config.yaml
encoder_arch: "resnet"
model: "model that answers yes/no questions on an image's attributes"
dataset: "photos with spoken descriptions (Open Images, Localized Narratives)"
train_examples: 50862
image_size: 64
crop_scale_min: 0.5
horizontal_flip: false
translate: 0.12
questions_per_image: 4
encoder_norm: "batchnorm"
encoder_activation: "hardswish"
encoder_channel_attention: "eca"
encoder_depths: [2, 5, 2]
encoder_kernel_size: 3
encoder_stem: "deep"
encoder_avg_pool_shortcut: true
encoder_widths: [48, 80, 144]
fusion: "prefix"
fusion_encoder_width: 128
fusion_encoder_layers: 10
fusion_encoder_norm: "layernorm"
fusion_encoder_norm_position: "pre"
fusion_encoder_activation: "gelu"
fusion_encoder_mlp_ratio: 4
fusion_encoder_head_dim: 64
fusion_encoder_fused_qkv: false
fusion_encoder_bias: "none"
fusion_encoder_qk_norm: false
fusion_encoder_parallel_block: false
fusion_encoder_inner_norm: false
fusion_encoder_drop_path: 0.15
fusion_encoder_positions: "rope"
fusion_encoder_connector: "linear"
init: "trunc_normal_002"
residual_init: "none"
optimizer: "adamw"
lr: 0.0018
beta1: 0.8
beta2: 0.999
eps: 1e-08
grad_clip: 1.0
steps: 18300
batch_size: 256
epochs: 92.1
lr_schedule: "step"
warmup_steps: 1830
weight_decay: 0.0
Rows from block 4 of the fusion encoder of a small model that answers yes/no questions on an image's attributes, named by matrix and row number. Rows with one number belong to one neuron. Each number is 128 + 32 x the weight over its row's rms, rounded and kept within 0 to 255. All counts start at 0. After the name is the row's rms in percent of the matrix's.
After each neuron's rows are labels from the 100 texts, of 14848, where the neuron reaches its highest value: "fires on" is the input token at the peak. Only what is clearly more common there than usual is listed. The data: photos with spoken descriptions (Open Images, Localized Narratives).
# fc1: MLP up (fusion_encoder.blocks.4.mlp.fc1.weight, 512x128), inputs 64-127
# fc2: MLP down (fusion_encoder.blocks.4.mlp.fc2.weight, 128x512, transposed), outputs 64-127

fc1.463 074 [102 120  99  73 138 151 142 137 157 166  91 116 117 224  97 140 123 103  60 168 139 146 159 134 138 138 125 101  70 143 130  99 125 101 127 134  92  87  97  90  52 142  93 129 104 117 169  96  92 116 116 171  96 113 150 119 105 126 117 142 145 170 117 158]
fc2.463 063 [156  91 111 143 164 151 133 147  76 138 150 105 164  82 174  92 163 125  94 167 167 122 132  70 124 105 136 145 154 132 106 151 192 111 127 114 155 140 180 116 149 155 120 187 125 125 129 100 120  99 204 140 113 131 209  91  95  88 179 135 132 178 112 142]
fires on: "dark"; "text"

fc1.346 120 [ 95 113 149 139 118 105 152 136 143 137 120  67 161 177  75 160 160 156  97 121 112 105 145 122 174  98 121 104 166 150 126 160  90 125 133 112 170 116 124  78  99 116 139 126 135 114 159 120  85 100  82 122 130 116 132 153 126 142 149 172 214  59 216 112]
fc2.346 146 [ 95 114  75 140 143 176 105 136 127 121 132 147 120  95 101 134  71 106  92 113 166 109 100 137 137 141 115 108  94 149 131 141 142 125 154 118 144  96 125 115 116 127 140  90 133 101 118 136  90 138  68 137 128 128 103 116 113 109 123 112 255 169 140 116]
fires on: "sky"; "clouds"; "buildings"

fc1.446 106 [111 101 135 119 117  84 176 137 143 155 120  86 129 146  95 169 146 190 137 143 111 105 176 134 175 114 127 107 148 102 136 130  85 128 142 138 175  94 115  80 126 113 116 143 189 109 120 140 106  84  47 131 161 108 152 146 132 138 118 184 229  69 191 133]
fc2.446 144 [ 85  97  99 151 131 173 127 128 121 149 131 131 126 110  89 145  84 109  78  91 159 104 102 129 131 174  98  95  98 127 109 137 144 122 147 129 138 113 129 156 131 152 160 114 106 122 116 149 124 136 102 132 129 136 101 139  85  93 141 114 255 167 146 111]
fires on: "mic"; "buildings"

fc1.29 055 [150  67 137  95 143 150 129  86 167 156 126 185 106 180  84 165 174 116  94 121 129 160 115 101 139 113 133  90  83 159 153  77 128 126 178 157 131  26 113 117 116 161 185  95 104 155  89 103 185 122 124 164 165 109 165 192  97 152 177 147 106 130  93 121]
fc2.29 065 [120  84 144 167 112 173 112 146 115 102 132 146  98 125 169 174 112 130 179 172  84 163 118 106 164  94 122 100  78 140 100  96 112 118 110  70 168 161 160 117 119 153 148 220 129 122 148  99 124 141 193 176 145 155 152  65 113 129 110 108 132 171 116 166]
fires on: "sky"; "clouds"; "grass"; "dark"

fc1.458 183 [100 210 169 134  97  87 153 128 128 143 160 110 125 144 129 148 144 141 100 156 114  94 155 139 142 125  81 130 171 155 140 181 131 124 110 162 178 102 152 127 153 192 130 135 160 123 133 166 116 100 102 182 122 163 152 172 116 131  90 168 176  97 164 133]
fc2.458 149 [125 120  86 143 154 191  87 153 201 120 109 156 135 125  80 198 108 134 112 120 161 114 137 160 134 129 130 132  98 137 105 105 122 145 162 104 113 113 143 143  92 115 136 128 173 149 104 104  98 134 138 123 130  67 119 117 147 146 135  77 237 191 136 111]
fires on: "sky"; "clouds"

fc1.124 143 [103 166 154 110 153  90 142  98 141 104 166 164 130 146 138 116 111 131 143 147 126 147 144 144 161 110  97 144 106 113 117 160 154 130 185 125 150 105 156  96  87 141 144 161 136 116  68 162  83 112  55 196 116 134 142 144 102 128 111 143 194  57 127 157]
fc2.124 159 [113 144  81 149 114 129  79 176 172 136 122 128 146  92 118 152 118 100 121 112 150 136 141 156 106 143 126 122 111 149  95 113 149 136 148  94 103 126 138 201 131 111 110 117 161 178 103 132  96 121 127 130 103 125 131 143 132 107  89  68 248 186  95 132]
fires on: "mic"; "smiling"; "people"

fc1.328 057 [155 118  86  91 129 123 196 147 127 176 139 139  74 199 136  69 128 132 111 118 156 186 143 142 115  95 116 124 147  91 182 100 179 176 169  88 122 124 101  95 142 117 111 158 152 133  61 107  79 157 175  77 171  72  96 126 147 116 131 125 132 102 139 149]
fc2.328 053 [130 167 116 181 116  87 103 138  85  78 116  72 134 139 169 165 146 143 121 154  92 150 157 151 130 179 109 143 102 170 145  88 130 101  83 106  95 110 134 134  54 169 154 152 155  81 122 114 185 120 166 212  40 143 131 132  97  71 165 146 120 157  99 129]
fires on: "ceiling"; "dark"; "lights"; "screen"

fc1.344 056 [142 112 115 130  96 125 168 183 181 127 149 222  78 123 112  90  98  85 165 132 118 120 219 174 213  81 189  83 143 100 136 158 151  78  92 150 150 133 103 126 156  55 106 189 111  99 114 126  88 125 118  72 137  65  99 165 137 101 132 159 146 111 117  84]
fc2.344 058 [144  87 100 182 130 153 140 159 190 139 103 108 146 189 194 172 117 182 142 221 133 150 150 154 158 184  85 147  51 108 130  91 124 146 119 140 110 121 164 110 151 146 148 224 102 130 127 133 119 112 143 185  83 130 105 109 100 101 163  88 138 171 168 132]
fires on: "dark"; "ceiling"; "projector"

fc1.9 056 [124 126  96 126 163 137 150 157 121 117  83 133 125 106 152  70 156 142 113 177  91 163 139 169 119 135 143  91 116  93 166 118 172 139 117 174  97 158  82 103  25 186 103 177  99 117 113 174 165 158  94 109 120 120 138 151  80 162 195  95 131 126 107 128]
fc2.9 055 [ 82 119 123 103 195 112 121 112 174 107 120 174 138 140 155  92 161 188 100 133 147 135 116 112 120 136 166 131 107 153 106 149 168 123 142 127 121 162 145 104 127  54  51  93 126 168  99 107  37 112 117 133 139 123 164 105 194  87 121 103 175 111 108 127]
fires on: "lights"; "flowers"; "flower"

fc1.100 117 [133 175 133 120 123  98 128 130 130 101 149 147 158 140 105 128  90 179 126 151 121 112 130 122 133 109  86 125 115 124 140 169 134 139 144 123 155  80 113  96  93 152 149 143 137 128 104 144  56 128  81 183 105 136 106 198 118 147 124 159 204  94 128 127]
fc2.100 131 [111 112  70 148 135 165 114 153 121 132 132 141 135 129 124 121  87 114  86 112 175 139 135 159 134 170 116 121  89 157 115 135 152 110 156 118 122 119 147 132 109 114 144 103 145 130 114 137 130 115  94 155 106 125 112 157 115 109 126 120 255 196 133 125]
fires on: "clouds"; "sky"; "mic"

fc1.414 064 [144  99 110  78 146 150 170 126 123 115 122 141 136 163 143  50 105 106 142 178 102 121 157 164 155 120 139 191 133 135 192 185 189 217 193 128 122 108 148 128 149 118 148  82 106 178 126  82 127  86 127  93 149 124 157 164 127  96 104 159 157  91 162 141]
fc2.414 066 [125 174 131 138 162 106 109 108 145 132 132 145 140 193 154 124 130 116 155 149 108 140  81 122 149 182  87 136 106 162 152 126 156 124 103  66  78 141 142 122  88 173 148 184  23 164 115 121 136 122 190 164 100 136 106 128  91 103 170 127 113 116 137 178]
fires on: "ceiling"; "projector"; "frames"; "cupboard"

fc1.212 057 [116 151 126 131 161 110 119 122 105 112 155  98 104 123 160 165 114 141 102  47 144 104 112  87 127  89  57 169 170 121 133 175 119 155 189 127 162 162 132 155 100 110 104 154 176 138 158 102 124 207 143 140  80  95  85  97  74 129  44  76 116  95 108 160]
fc2.212 058 [135 122 138 102 118 143  99 127 117 144 116 184  77  69 114  84 123 150 178 142 157 106 164 152  98 163 140 124 175 153 161 159 148 155  79 117  98  89 105 148 117 125 153 108 132 179 110 133  86 115 210  97 160 142 152 118 119 138 181 104 119 163 128 108]
fires on: "building"; "riding"; "boats"

fc1.141 063 [132  75 166 140  94 193 207 144 151 170 116 157  37 124 142 101 126  97 130 172 141 166 128  96 158  97 165  99 131 100 127 160 162 136 104 140 154 145 142 127 181  47  85 158 108 143 119 124 112 115  90  73 131 150 104  85 143 131 140 165  99  70 106 120]
fc2.141 069 [ 83 191  94  92 106  49 146  86 138 102 132  95  77  64 107 175 114 154  87 106  88 100 122 186 113 165 150 151  72 119 130 172 131  93 146 110 152 154 164 124  67 141 129 131  66 118 149 103 180  74  84 137 134 156  97 137 108 109 117 130 124 190 124 137]
fires on: "lights"; "trees"; "screen"

fc1.381 154 [132 180  80 112 114  79 115  94 145 111 148 171 151 172  90 118  98 167 120 115 171 107 114 136 131  93 103 119 129 127 128 189 151 161 189 130 147  74 103 116  92 128 137 108 137 143  66 124  94 165  89 186 106 121 100 176 118 164 105 113 215  82 139 116]
fc2.381 148 [107 110  89 118 116 161 120 111 104 111 121 169 139 121 114 136 100 114  85  95 172 133  93 150 124 192 143 121  74 138 127 159 133 122 154 121 111  92 151 133 106 122 141  97 133 123 106 137  98 136 103 161 109 162  99 174 101 122 113 119 255 178 144 131]
fires on: "clouds"; "bird"; "grass"; "snow"

fc1.97 069 [111 142 114 113  70 122 129 166 118 142 107 142 152 162  86 144 150 141  36 194 135 155 149 159 122 125 146 103 150 106 183 122 132 148 201 169  85  66 119  84  53 126 118  71 133  83  97 109  84 103 160  66 138 126 140 141  77 134 107 147 141 150 156 103]
fc2.97 076 [137 117  87 119 161 135 130 166 131 133 157  96 143  95 144  76 163 117 195 131  55  84  89  96 160 124 143 178 127 102  70 138 155 103 127  96 150 153 145 140 105  75  99 163 104 121 180  89 172  73 143 160  75 149 129 100 105 101 142 100 141 144 119 139]
fires on: "ceiling"; "people"; "group"; "projector"

fc1.417 053 [127  53 123 121  97 104  74 137 188 123 142 174 142 154  60  97 100 145 125 150  75 154 153 143 141 100 100 143 154  97 123 163 188 182 168 164 157 108 137 181 101 150 159 158 120 170 161  96 132  40  93  88 135 123  75 175 117 117 111 127  94 112 145 133]
fc2.417 059 [146  84 119 158 130 172 176 149 139 138  59 116 136 209 165 147 122 168  86 151  78 173 111  94 162 111 147 134  97 138 140 114 142 115 151  99 103 105 143 113 137 208 150 197  40 164 121 154 149 127 176 187  88 128 145 136 134  63 158 115 128  61 132 100]
fires on: "clouds"; "grass"; "bird"; "green"

fc1.149 131 [132 176 125 120 131 100 141 113 159 102 133 158 153 135 128  98  98 165 119 153 144 145 154 137 148 117  95 120 139  86 134 169 148 146 160 135 152  87 132  94  88 136 160 153 142 106  44 140  74 122  64 197 102 141 103 171  90 126  93 140 213  64 152 152]
fc2.149 141 [121 116 108 135 121 144 120 150 112 127  97 163 167 128 120 148  96  82  88 117 169 122 117 164 123 179 130 102 116 146  99 145 109 144 127  93 121 109 168 158 111 123 137 110 141 142 112 139  93 133 114 163  95 145 145 153  94 106  98  84 250 223 141 152]
fires on: "mic"; "microphone"; "clouds"

fc1.389 156 [143 137 167 123 163 102 144  76 141 105 153 153 158 140 118  96  80 160 162 149 173 149  96 107 157 123  79 158 102 109 143 170 116 112 176 116 154 132 134  87  85 159 150 167 127 106  98 145  87 133  76 206 119  94 117 118  93 137 114 138 185  76 114 180]
fc2.389 165 [107 148  90 149 111 142  83 194 142 128 137 113 144  87 140 137 140  82 121 131 128 115 173 165  98 141 139 129 102 166  88 105 132 145 146 122 115 132 141 188 154 108 112 123 151 162 118 111  90 134 102 131  81 151 135 129 148 125 124  80 249 205  87  92]
fires on: "mic"; "microphone"

fc1.46 149 [ 98 197 152 142  86 100 162 120 148 147 152 115 114 145 132 143 137 160 114 175 108 114 159 102 137 114 109 124 122 143 103 170 158 139 149 164 156 117 166 124 122 153 159 145 161 129  96 150 116 119 120 210 143 132 153 162 130 141 106 154 194  75 162 140]
fc2.46 164 [ 83 127  91 140 146 152  67 153 179 118 149 163 135 120  98 189  95 139 116  88 174 119  95 159 115 150  97 119  92 126  94 155 125 142 136 103 129 105 156 149 105 123 120 120 165 181  90 128 102 129 125 119 110 108 144 147 156 128 131  88 238 196 105 118]
fires on: "people"; "clouds"; "buildings"

fc1.45 128 [101 145 128 130 113 126 143 114 140 113 164 131 143 133 118  94 139 171 139 167 127 162 152 115 145 112 111 147 123 114 153 161 139 125 156 132 121 149 146  98  99 157 141 166 127  95  94 154 122  94  95 179 102 134 131 141  87 116 141 152 216  79 145 161]
fc2.45 160 [ 95 149  75 136  97 147  91 164 136 124 130 120 125 115 110 174 128 101 121 123 145 102 148 152 124 128 126 106 103 149  84 142 149 126 125 111 118 106 162 160 134 124 102 124 166 151  90 116  99 117 106 143 102 113 132 134 137 120 108  89 255 196 126  92]
fires on: "people"

fc1.2 057 [ 97 135 103  53 103  73 129 156 169 175  97 105 110 104  92  62 122 117 129 184 114 174 134 104 171  89 108 169 128 107 144 160 129 241  99 119 149  88 144 146 118 128 145 133 133 116 112 111 151 157 121  94 139 122 129 127  91  74 125 130 115 133 146 111]
fc2.2 054 [132 166 162 139  79 120 119  75 100 108  70 166  75 102 139 148 134 135 190 143  35  87 104  88 117 157  82 174 138 121  96 164 185  92 168 133 133 155 150 180  30 103 172 113 117 124  92 137 149 120 121 125  89 151 113  93 116 115 194  73 144 165 147  54]
fires on: "red"; "people"; "men"

fc1.129 049 [133 171 116 117  87 158 114 148  99  92 173 159 130 145 150 110 116 119 119  86  76 122 225 135 127 104 164 170 169 159 152 145 165 147 142  93 146 109 111 120 143 143 157 103 175 151  97 119 168 148 160 105 132  50 128 167 126 128  79 110  55  77 109 181]
fc2.129 052 [141 116 115 189 133 129 169 150 150 126  79 158  71 114 135 167 143 128 127 171  80 150  86  77 132 198 120 104  28 116 141 167  93 167 154 105 119  85 157 149  54 130 165 180 139 142 129 153 124 128 181 147 170 142 127  87  90 130 200  81 104 153 120 134]
fires on: "clouds"; "bird"; "sky"; "snow"

fc1.373 050 [125 113 104 156  69 139 148 104 116  88 150 141  70 141 138 110 109 123 129 142 108  92  56 108 150 148  88  99 105 100 106  96 134 169 165 109  53 122  79 107 134  62  78 134 193 184 142  90 157  48  77 136 127  87 106 185 133 164 133 148 124  77 113 151]
fc2.373 056 [116 171 144 117 127  92 136 103 125 148 116 146 186 174 170 135 136 174 161 103 135 145 128 144 121 152 184 147 159 161 145 129  96  41 147 113 124 105 121  94  72 176  75  73  82 151 125 158 114 110 156 139 114 202 116 106 112 123 141 111 117 129 110 113]
fires on: "ceiling"; "posters"; "cupboard"; "cars"

fc1.174 059 [102 104 108  92  57 121 196 164 146 127 129 155 104 114 128  66 123 146  98 198  88 164 119 158 125 123 133 119 150 139 176 205 193 175 162 130 107  98 158 125 105 123 169  89 153 161 115 108 116 148 117 146 164 214 112  91 142  82 132 113 156 115 121 149]
fc2.174 059 [164  86 132 161 165  78 134 140 122 162 103 128  87 168 193 131 163 121 155 142  56 157 135  92 130 107 117 152  72 144 114 145 196 113 177 100  94 132 144  92  99 152 149 116 134 130 144 126 114 183 150  90 108  91 139 128  70  86 142  74 155 112 128  95]
fires on: "dark"; "red"; "curtain"

fc1.403 210 [112 192 191 115 110  88 158 105  85 149 134  92 126 128 134 138 108 147 105 146 108  94 149 122 151 105  80 140 167 138 174 163 101 119 133 176 173  91 122 122 137 192 109 155 148 112 143 165  97  94 107 160 133 139 154 158 126 148  50 193 166  80 167 127]
fc2.403 184 [144  88  75 126 169 177  84 165 181  92 114 156 141 116  87 143 112 123 108 125 188 137 141 174 108 118 153 137  72 118 110 116 138 157 139  86 103 129 154 134  98 104 158 115 151 143 106 107 149 125 147 119 105  71 102 115 159 160 142  76 205 167 115 116]
fires on: "sky"; "clouds"; "microphone"

fc1.365 062 [ 97  78 112 142 153 121 113 150 117 119 138 154 190 132 138 132 163 115 122 163 155 146 146 118 122  93 214 106 140 119 104 115 175 151 140 153 107 124 230  91  75 199 113 157  80 154 102  79 150 147 106 120 174 178 146 193 177 131 128  78 132  91 132 113]
fc2.365 060 [142  89  57 140 121 124 139 158 149 111  98 161 141 217  76 108 185 179 131 142 122 107 201  88 135 142 160 156 147 128 116 155 131 121 179 136 128 136 142 129 103  63 157 139  95 138 130 108  86 144 167 173 109 152 169  78 104 132 187 167 229 133 129 156]
fires on: "dark"; "water"; "wall"

fc1.490 050 [ 66 106 155  90 126 117 107 139  79 120 156 148 167 190 152  64 155 143  77  78 172 136 134 149 141 183  51  75 114 148 145  99 136 167 142 169 132 100 141 127 170 131 109 125 103  99  68 159 122 143 128 125 113 111 140 126 124 104 169  76 154  95 187  80]
fc2.490 061 [136  82 163 100 136 176  79 139 129 128 162 112 200  66  97 110  99  72 172 136  57 138 133  94 163 138 171  93 157 102 118  69 159 121 108 108 100 110 159 137  81 116 135 151 182 137 149 157 116  82 195 112 114 161 121 158 155 121 148 117 141  96 105 133]
fires on: "building"; "sky"; "buildings"; "people"

fc1.37 096 [157 110 109 143 163 166 152 141 162 143 141 178 100 131  93 154 142 145 174 138 117 178 160 114 126 110 180 111 130  93 145 133 116  99 150 184  97 107 178 132 149 151 136 189 101  94 156  80 108  81 112 181 164 104  89 169  93 104 170 152 173 131 128 120]
fc2.37 086 [100 135  96 146 108 103 116 122 167 121 135  93 143 139  73 121 141 121 114 135  89 161 152 131 153 126 152 169 120 138  85 116 116 141 121 106 128 164 161 134 136 122 178 121 117 123 146 115 161 108 162 188  85 134 161 141  93  70 101  61 154 165  74 137]
fires on: "sky"; "grass"; "clouds"; "trees"

fc1.16 063 [140  84 121  89  62  96 139  77 120 136 140 170 129 158 121 102  78 113 148 142  97 163 152 136 129 113  95 133 138  96 215 148 128 112 142 104 142  85 104 108 165  83 151  46 137 205 131 103 139  39 133 178 159  76 139 176 168 130 151 194 124 139 121 132]
fc2.16 071 [143 133 108 174 147 118 118 101 109 145 123 132 139 170 205 149 113 119 137 221  97 148  72 109  93 154  57 133  56 154 127 106 134 103 137  73 110 175 143 126 101 203 145 213  75 121 157 180 122 135 160 144 104  84 141  82  94  49 137 115  98 139 140 137]
fires on: "dark"; "ceiling"; "room"; "projector"

fc1.193 062 [103 135 112 125 146 172 143 139 153  87 116 216 142 148  94 106 165 126  67 204 182  93 130 135 119 166 186 129 103 162 171  44 190 167 137 131 120  90 106  57  65 140 156 143 103 129  70 137 104 130 130 135 160  99 144 182 127 111 122  99 102 151 103 106]
fc2.193 067 [122 120  77 103 197  76 168 145 102 157 149  98 152 123 160  93 128 119 121 171 112 123  97  93 167 139 137 135 131 104  99 190 108 108 166  94 138 153  99 121 146 100 143 226 127 148 119 112 140 131 167 180  88 125 135  99 129 132 157  84 175 142  87 168]
fires on: "ceiling"; "tables"; "lights"; "dark"

fc1.416 049 [119  92 133 140 107 104 163 105 122 104 136 164  90 123 128 135 135 133 191 117 134 137 116 134 171 105 172 101 109 148 100 107 173  72 170 128 179  93 153  80 192  26  72  50 179 133 158  76  48  87 111 117 162  89 117 105 140 145 123 152 163 121 146 104]
fc2.416 054 [109 118 149  81 121  98 166  73 147 103 183 123 121 157 143 111 143 126  79 174 138  81  79 159 142 210 172  99 128 165 103 121  80 116 143  66 132 144  81 110 127 152  99 132 141 111 185 141 158 154 172 168 115 129 137 186 127 200 125 130 132 186 137 108]
fires on: "trees"; "green"; "sky"; "plants"

fc1.393 127 [113 182 105 122 117 110 160 107 102 139 128 126  92 168 113 176 137 176 103 134 137  99 121 131 145 120  88 103 176 110 188 117 174 120 144 151 136  90 113 102 125 154  56  52 144 107 160 134  83 155  71 153 153 120 117 207 142  90 103 146 183  78 153 128]
fc2.393 129 [111 112 133 126 164 181 112 159  97 145 137 164 103 118 136 149  48  86 101 109 158 115 126 120 114 155 106  78  88 139 143 134 143 133 107 126 160 141 157 136 113 140 145 157 114  90 129 147 128 130  84 138 133 147 120 130  87 127 143 129 238 165 125 133]
fires on: "playing"; "guitar"; "screen"; "table"

fc1.175 052 [156 119 112 111 135 127 152 113 158 122 123 152 118 133 141 100 119 124 102 140 136 124 201 126 191 125 115 179 173 152 168 118 132 113  95 118 155 127 151 120  95 137 186 108 155 141 129 179 103  83 106 219 155  37 151 219 140 172 151 131 130 169 100  79]
fc2.175 070 [136  68  60 141 135  92  99 146 132 157 115 101 155 166 146 136  93 160 128 171  88 136  84  62 101  92  86 114  94  72 114 146 112 122 128  97 148 183 140 145 156 115 126 214 104 122 114 149 108 186 151 132 116 153 111 106 129 185 114 117 142 162 151 153]
fires on: "clouds"; "dark"; "bird"; "snow"

fc1.118 067 [166 102 114 134 112 158 130 158 153  98 119 199 185 124 186  17 124 106  92 173 142 152 165 118 153 103 135 146  81 132 195 114 145 162 196  75  80 186 108 113  77 127 127 159  96 114 132 113  93 105  92  84 128 134 121 139 176 139 150 141 123  73 163 107]
fc2.118 064 [122 203 116 117 159  66 140 125 169 201  79  82  90 144 143 180 129 181 124 162  70 161  94 109 119 175  74 155 125 165  88 139 112 130 116 125 141 125 158 152 148 103 149 147  57 126 123 134 164 121  77 200 112 125  93 114 125  90 142 119 181 167 158 154]
fires on: "ceiling"; "podium"; "projector"; "mic"

fc1.44 157 [138 157 167 121 159 108 153 118 134 101 159 161 151 147 113  95 120 161 123 156 133 170 115 124 156 115  62 145 128 122 131 181 145 138 161 126 151 104 152 111  95 145 172 142 151 105  75 148 110 135  62 213 111 119 101 147 122 115  92 133 210  72 120 153]
fc2.44 145 [ 90 145  75 161  97 153 108 145 149 124 149 113 147  97 115 176 120  94 134 127 167 106 144 163 101 145 163 105 116 166  91 115 127 142 166 101 127  87 167 185 146  94  72 119 180 158 127 140  97 102 120 136 102 138 129 155 138 130  94  81 251 216 107 122]
fires on: "mic"; "microphone"

fc1.318 060 [123 115 135 144 149  73 138 189 137 148 132 123  13 109 143  97  90 100 103 153  85 163 122 150 148 154 126 141 137 117 104 138 161 111 129 102 148 135 143 171 121 133 111 166 183 125 114 149 142 111  94 100 126 123 111 113 163 105 120 139 163  83 140  98]
fc2.318 066 [154 166 153 134 139 144  87  89 136 163 119 124 122  75 118 190  76 119 124 156 123  85 133 159 124 172 114 150  83 103 121 186 173  96 144 138 109 163 155  94  56 130 139 118  77 164 118 152 141 130  90  81 124 123  30 128 102 101 153  86 161 193 155  45]
fires on: "mic"; "guitar"; "men"

fc1.438 051 [ 73 153 123 137 137 163 141 126  79 112 100  81 131 101 161  88 113 126  64 154 225  81  78 147 140 150 153 173 121 106 131 162 142 132 151 178 123 115  83  99 140 142 110 157 153 137 124 112 138  96 114 105 134 126 115 110 170 104 110  80 138 109  76 127]
fc2.438 061 [156 113 118 123  75 121  95 102 140 119 194 105 174 163  28 103  75 114 160 125 161 101 137  65 133 108 184 156 188 144 102 140 103 126 102  78 146 122  50 148 115 152 133 154  89 118 150 122 159  67 154 142 164 121 130 117 136 111 135  88 230  80 152 139]
fires on: "building"; "tree"

fc1.419 052 [136  95 124 110  95 118 129 173 147 124 142 137  97 116  69  88 122 115 127 120  97  68 141  93 149  99 160 132 170 118 182 172 149 129  98  81 121 164 129 121 215 121 120 120 125  59  95 141  97  99  93  84 156 136 107  94  81 130 145 123  91 126 115 221]
fc2.419 062 [127 128 141 155 149 114 120  97 147 165  87 138 130  71 191 152 129 124  90 108 137 195 117 118 163 183 141 184 124 133 135 133 133 120 138 147 156  69 123  59  82 109 165 147 153 129 131 132 179 162 124 113 131 126 113 136  87  88  91 135  61 171 118 131]
fires on: "people"; "man"; "woman"

fc1.330 057 [124 145 119 134  58 168 217 137 107 104 139 127  95 152 139  96 144 104 114 119 138 168 147 153 165  87  81  57 116 135 187 112 151 163 157 142 162 107  85 134 151 115 147  84 162  99 167  94 117  77 137 111 117 157 164 158 187  67 167 153 157 102 172 139]
fc2.330 061 [ 92 156  68 191  90 103 145 152 129 144 144 170 120 209 143 148 113 156 129  92 104 184 124 118 102 136 120 183 118 162 128  97 118  85 128 118 116 154 124 148 113 112 159 185  83  79 140 139 124 176 125 146 116 117 211 129 111 126 105 135 126 101 134 133]
fires on: "ceiling"; "room"; "laptop"; "cupboard"

fc1.95 054 [158 139 143 161 127 195 194 174  98 134 152 116 111  56 170 100 150 152 153 131 173  94 122 150 133 156 123 140 100 109  98 151 111 131 103 118 103 113 123 110 186  84 127 166 128 146 119 115 185 197 173 102 132 112 140 117 121 146  62  92 132 112  59 115]
fc2.95 051 [139 134 147 116 106 107  81 120  95  95 147 100  94 111  41 118 120 170 162  73 119  68 156  75 175  98 155 174 109 117 168 148 161  87 105 147 149 128 110 167 110 149 129  91  95 135 132 116 137 132 130 119 109 150 125 126 182 140 166 128 213 164 124 111]
fires on: "building"; "tree"; "girl"

fc1.188 054 [146 124  95  67 122 156 189 159 129  97 128 181 165 166 131 117 109 159  92 159 131 162  70 135 120 156  89  95 110 155 142 164 112  92 111 198 166 158 166  95 210 114  70 144 119 118 142 143 119 129 102 156 108  85  43 146 190 119  98 155 122 108 107 151]
fc2.188 066 [143 141 170 126 154 130 143  96 109 114 124 102  93  74 119 192 120 117  90  82 169 124 133 169 119 148 223 106  94 156 129 110 162  89 114  93  74 101 155 104  94 178 170 155  93 169 166 115 189  72 143 158 135 118 140 120  83  70  98  74 123 103 178 127]
fires on: "trees"; "guitar"; "playing"

fc1.485 064 [189 130 134 102 116 148 179 218 148 157 149 207  26 122 177 109 112 138 167 151 108 130 128 135 151 148 125 116 144 161 129 104 156 101 128 133 142 158 175  73 160 134  96 217 149  98  69  97 149 151 105 105  76 147 131 144 175 166 113 138 115 100 106 102]
fc2.485 065 [ 99 135 118 119  50  86  83 151 153 109 113 107  99  56  98 169 100 183 111  88 151 157 148 163 151 111 158 152  94 140 147  83 120 126 102 164 169 133 153  97  58 133 126 166 149 132 162 141 111  73  89 102  91 105 115 128 144  94 110  94 151 162 160 138]
fires on: "lights"; "flowers"; "guitar"

fc1.179 049 [124  44 128 143  92 148 115 135 176 175 124 123 116  88 131  37 127 137 165 172 159 165 159 163 151 143 132 174 122 123 109 127 133 134 126 136  87 156 133 139  72 128 186  89  97 177 108 166 142  97 125 136 159 161 135 183 111 152 132 160 158 107 147 128]
fc2.179 064 [ 80  96  76 114 125  63 115 141 167  86 101 184 150 197 173  98 119 124 131 113  94 134 126 100 139 151  84 105 110  81 115  92 150 128 164 112 152 136 114 149 149 100  65 152  84  92 103  49 112 121  85 156  99 175 118  95 113 195 180  97 143 168 131 166]
fires on: "clouds"; "sky"; "cloudy"

fc1.489 056 [103 161 156 186 140 104 140 131  95  94 109 136 168  88 135 133 109 115 196 122 154 106  58 120 136  74  81 168 138 154 104 172 126  79  54 147  87 103 181 145 184 171 118 174 137 110  83 128 114 196 101  95  91 158 110  88 126 103  99 135 150 130  69 152]
fc2.489 069 [ 73 155 156 125 152 146 101 133 159 137 100 130  85  77  58 106 148 145 168 102 150 114 128  96 170  90 185 152  72 149 140 108 134 110 162 161 127  93 148  86 121 125 208 108 153 125 108 122 156 140 102 125 189 139  82 154 133 190 126 141  97 138 108 123]
fires on: "building"; "bird"; "sitting"; "persons"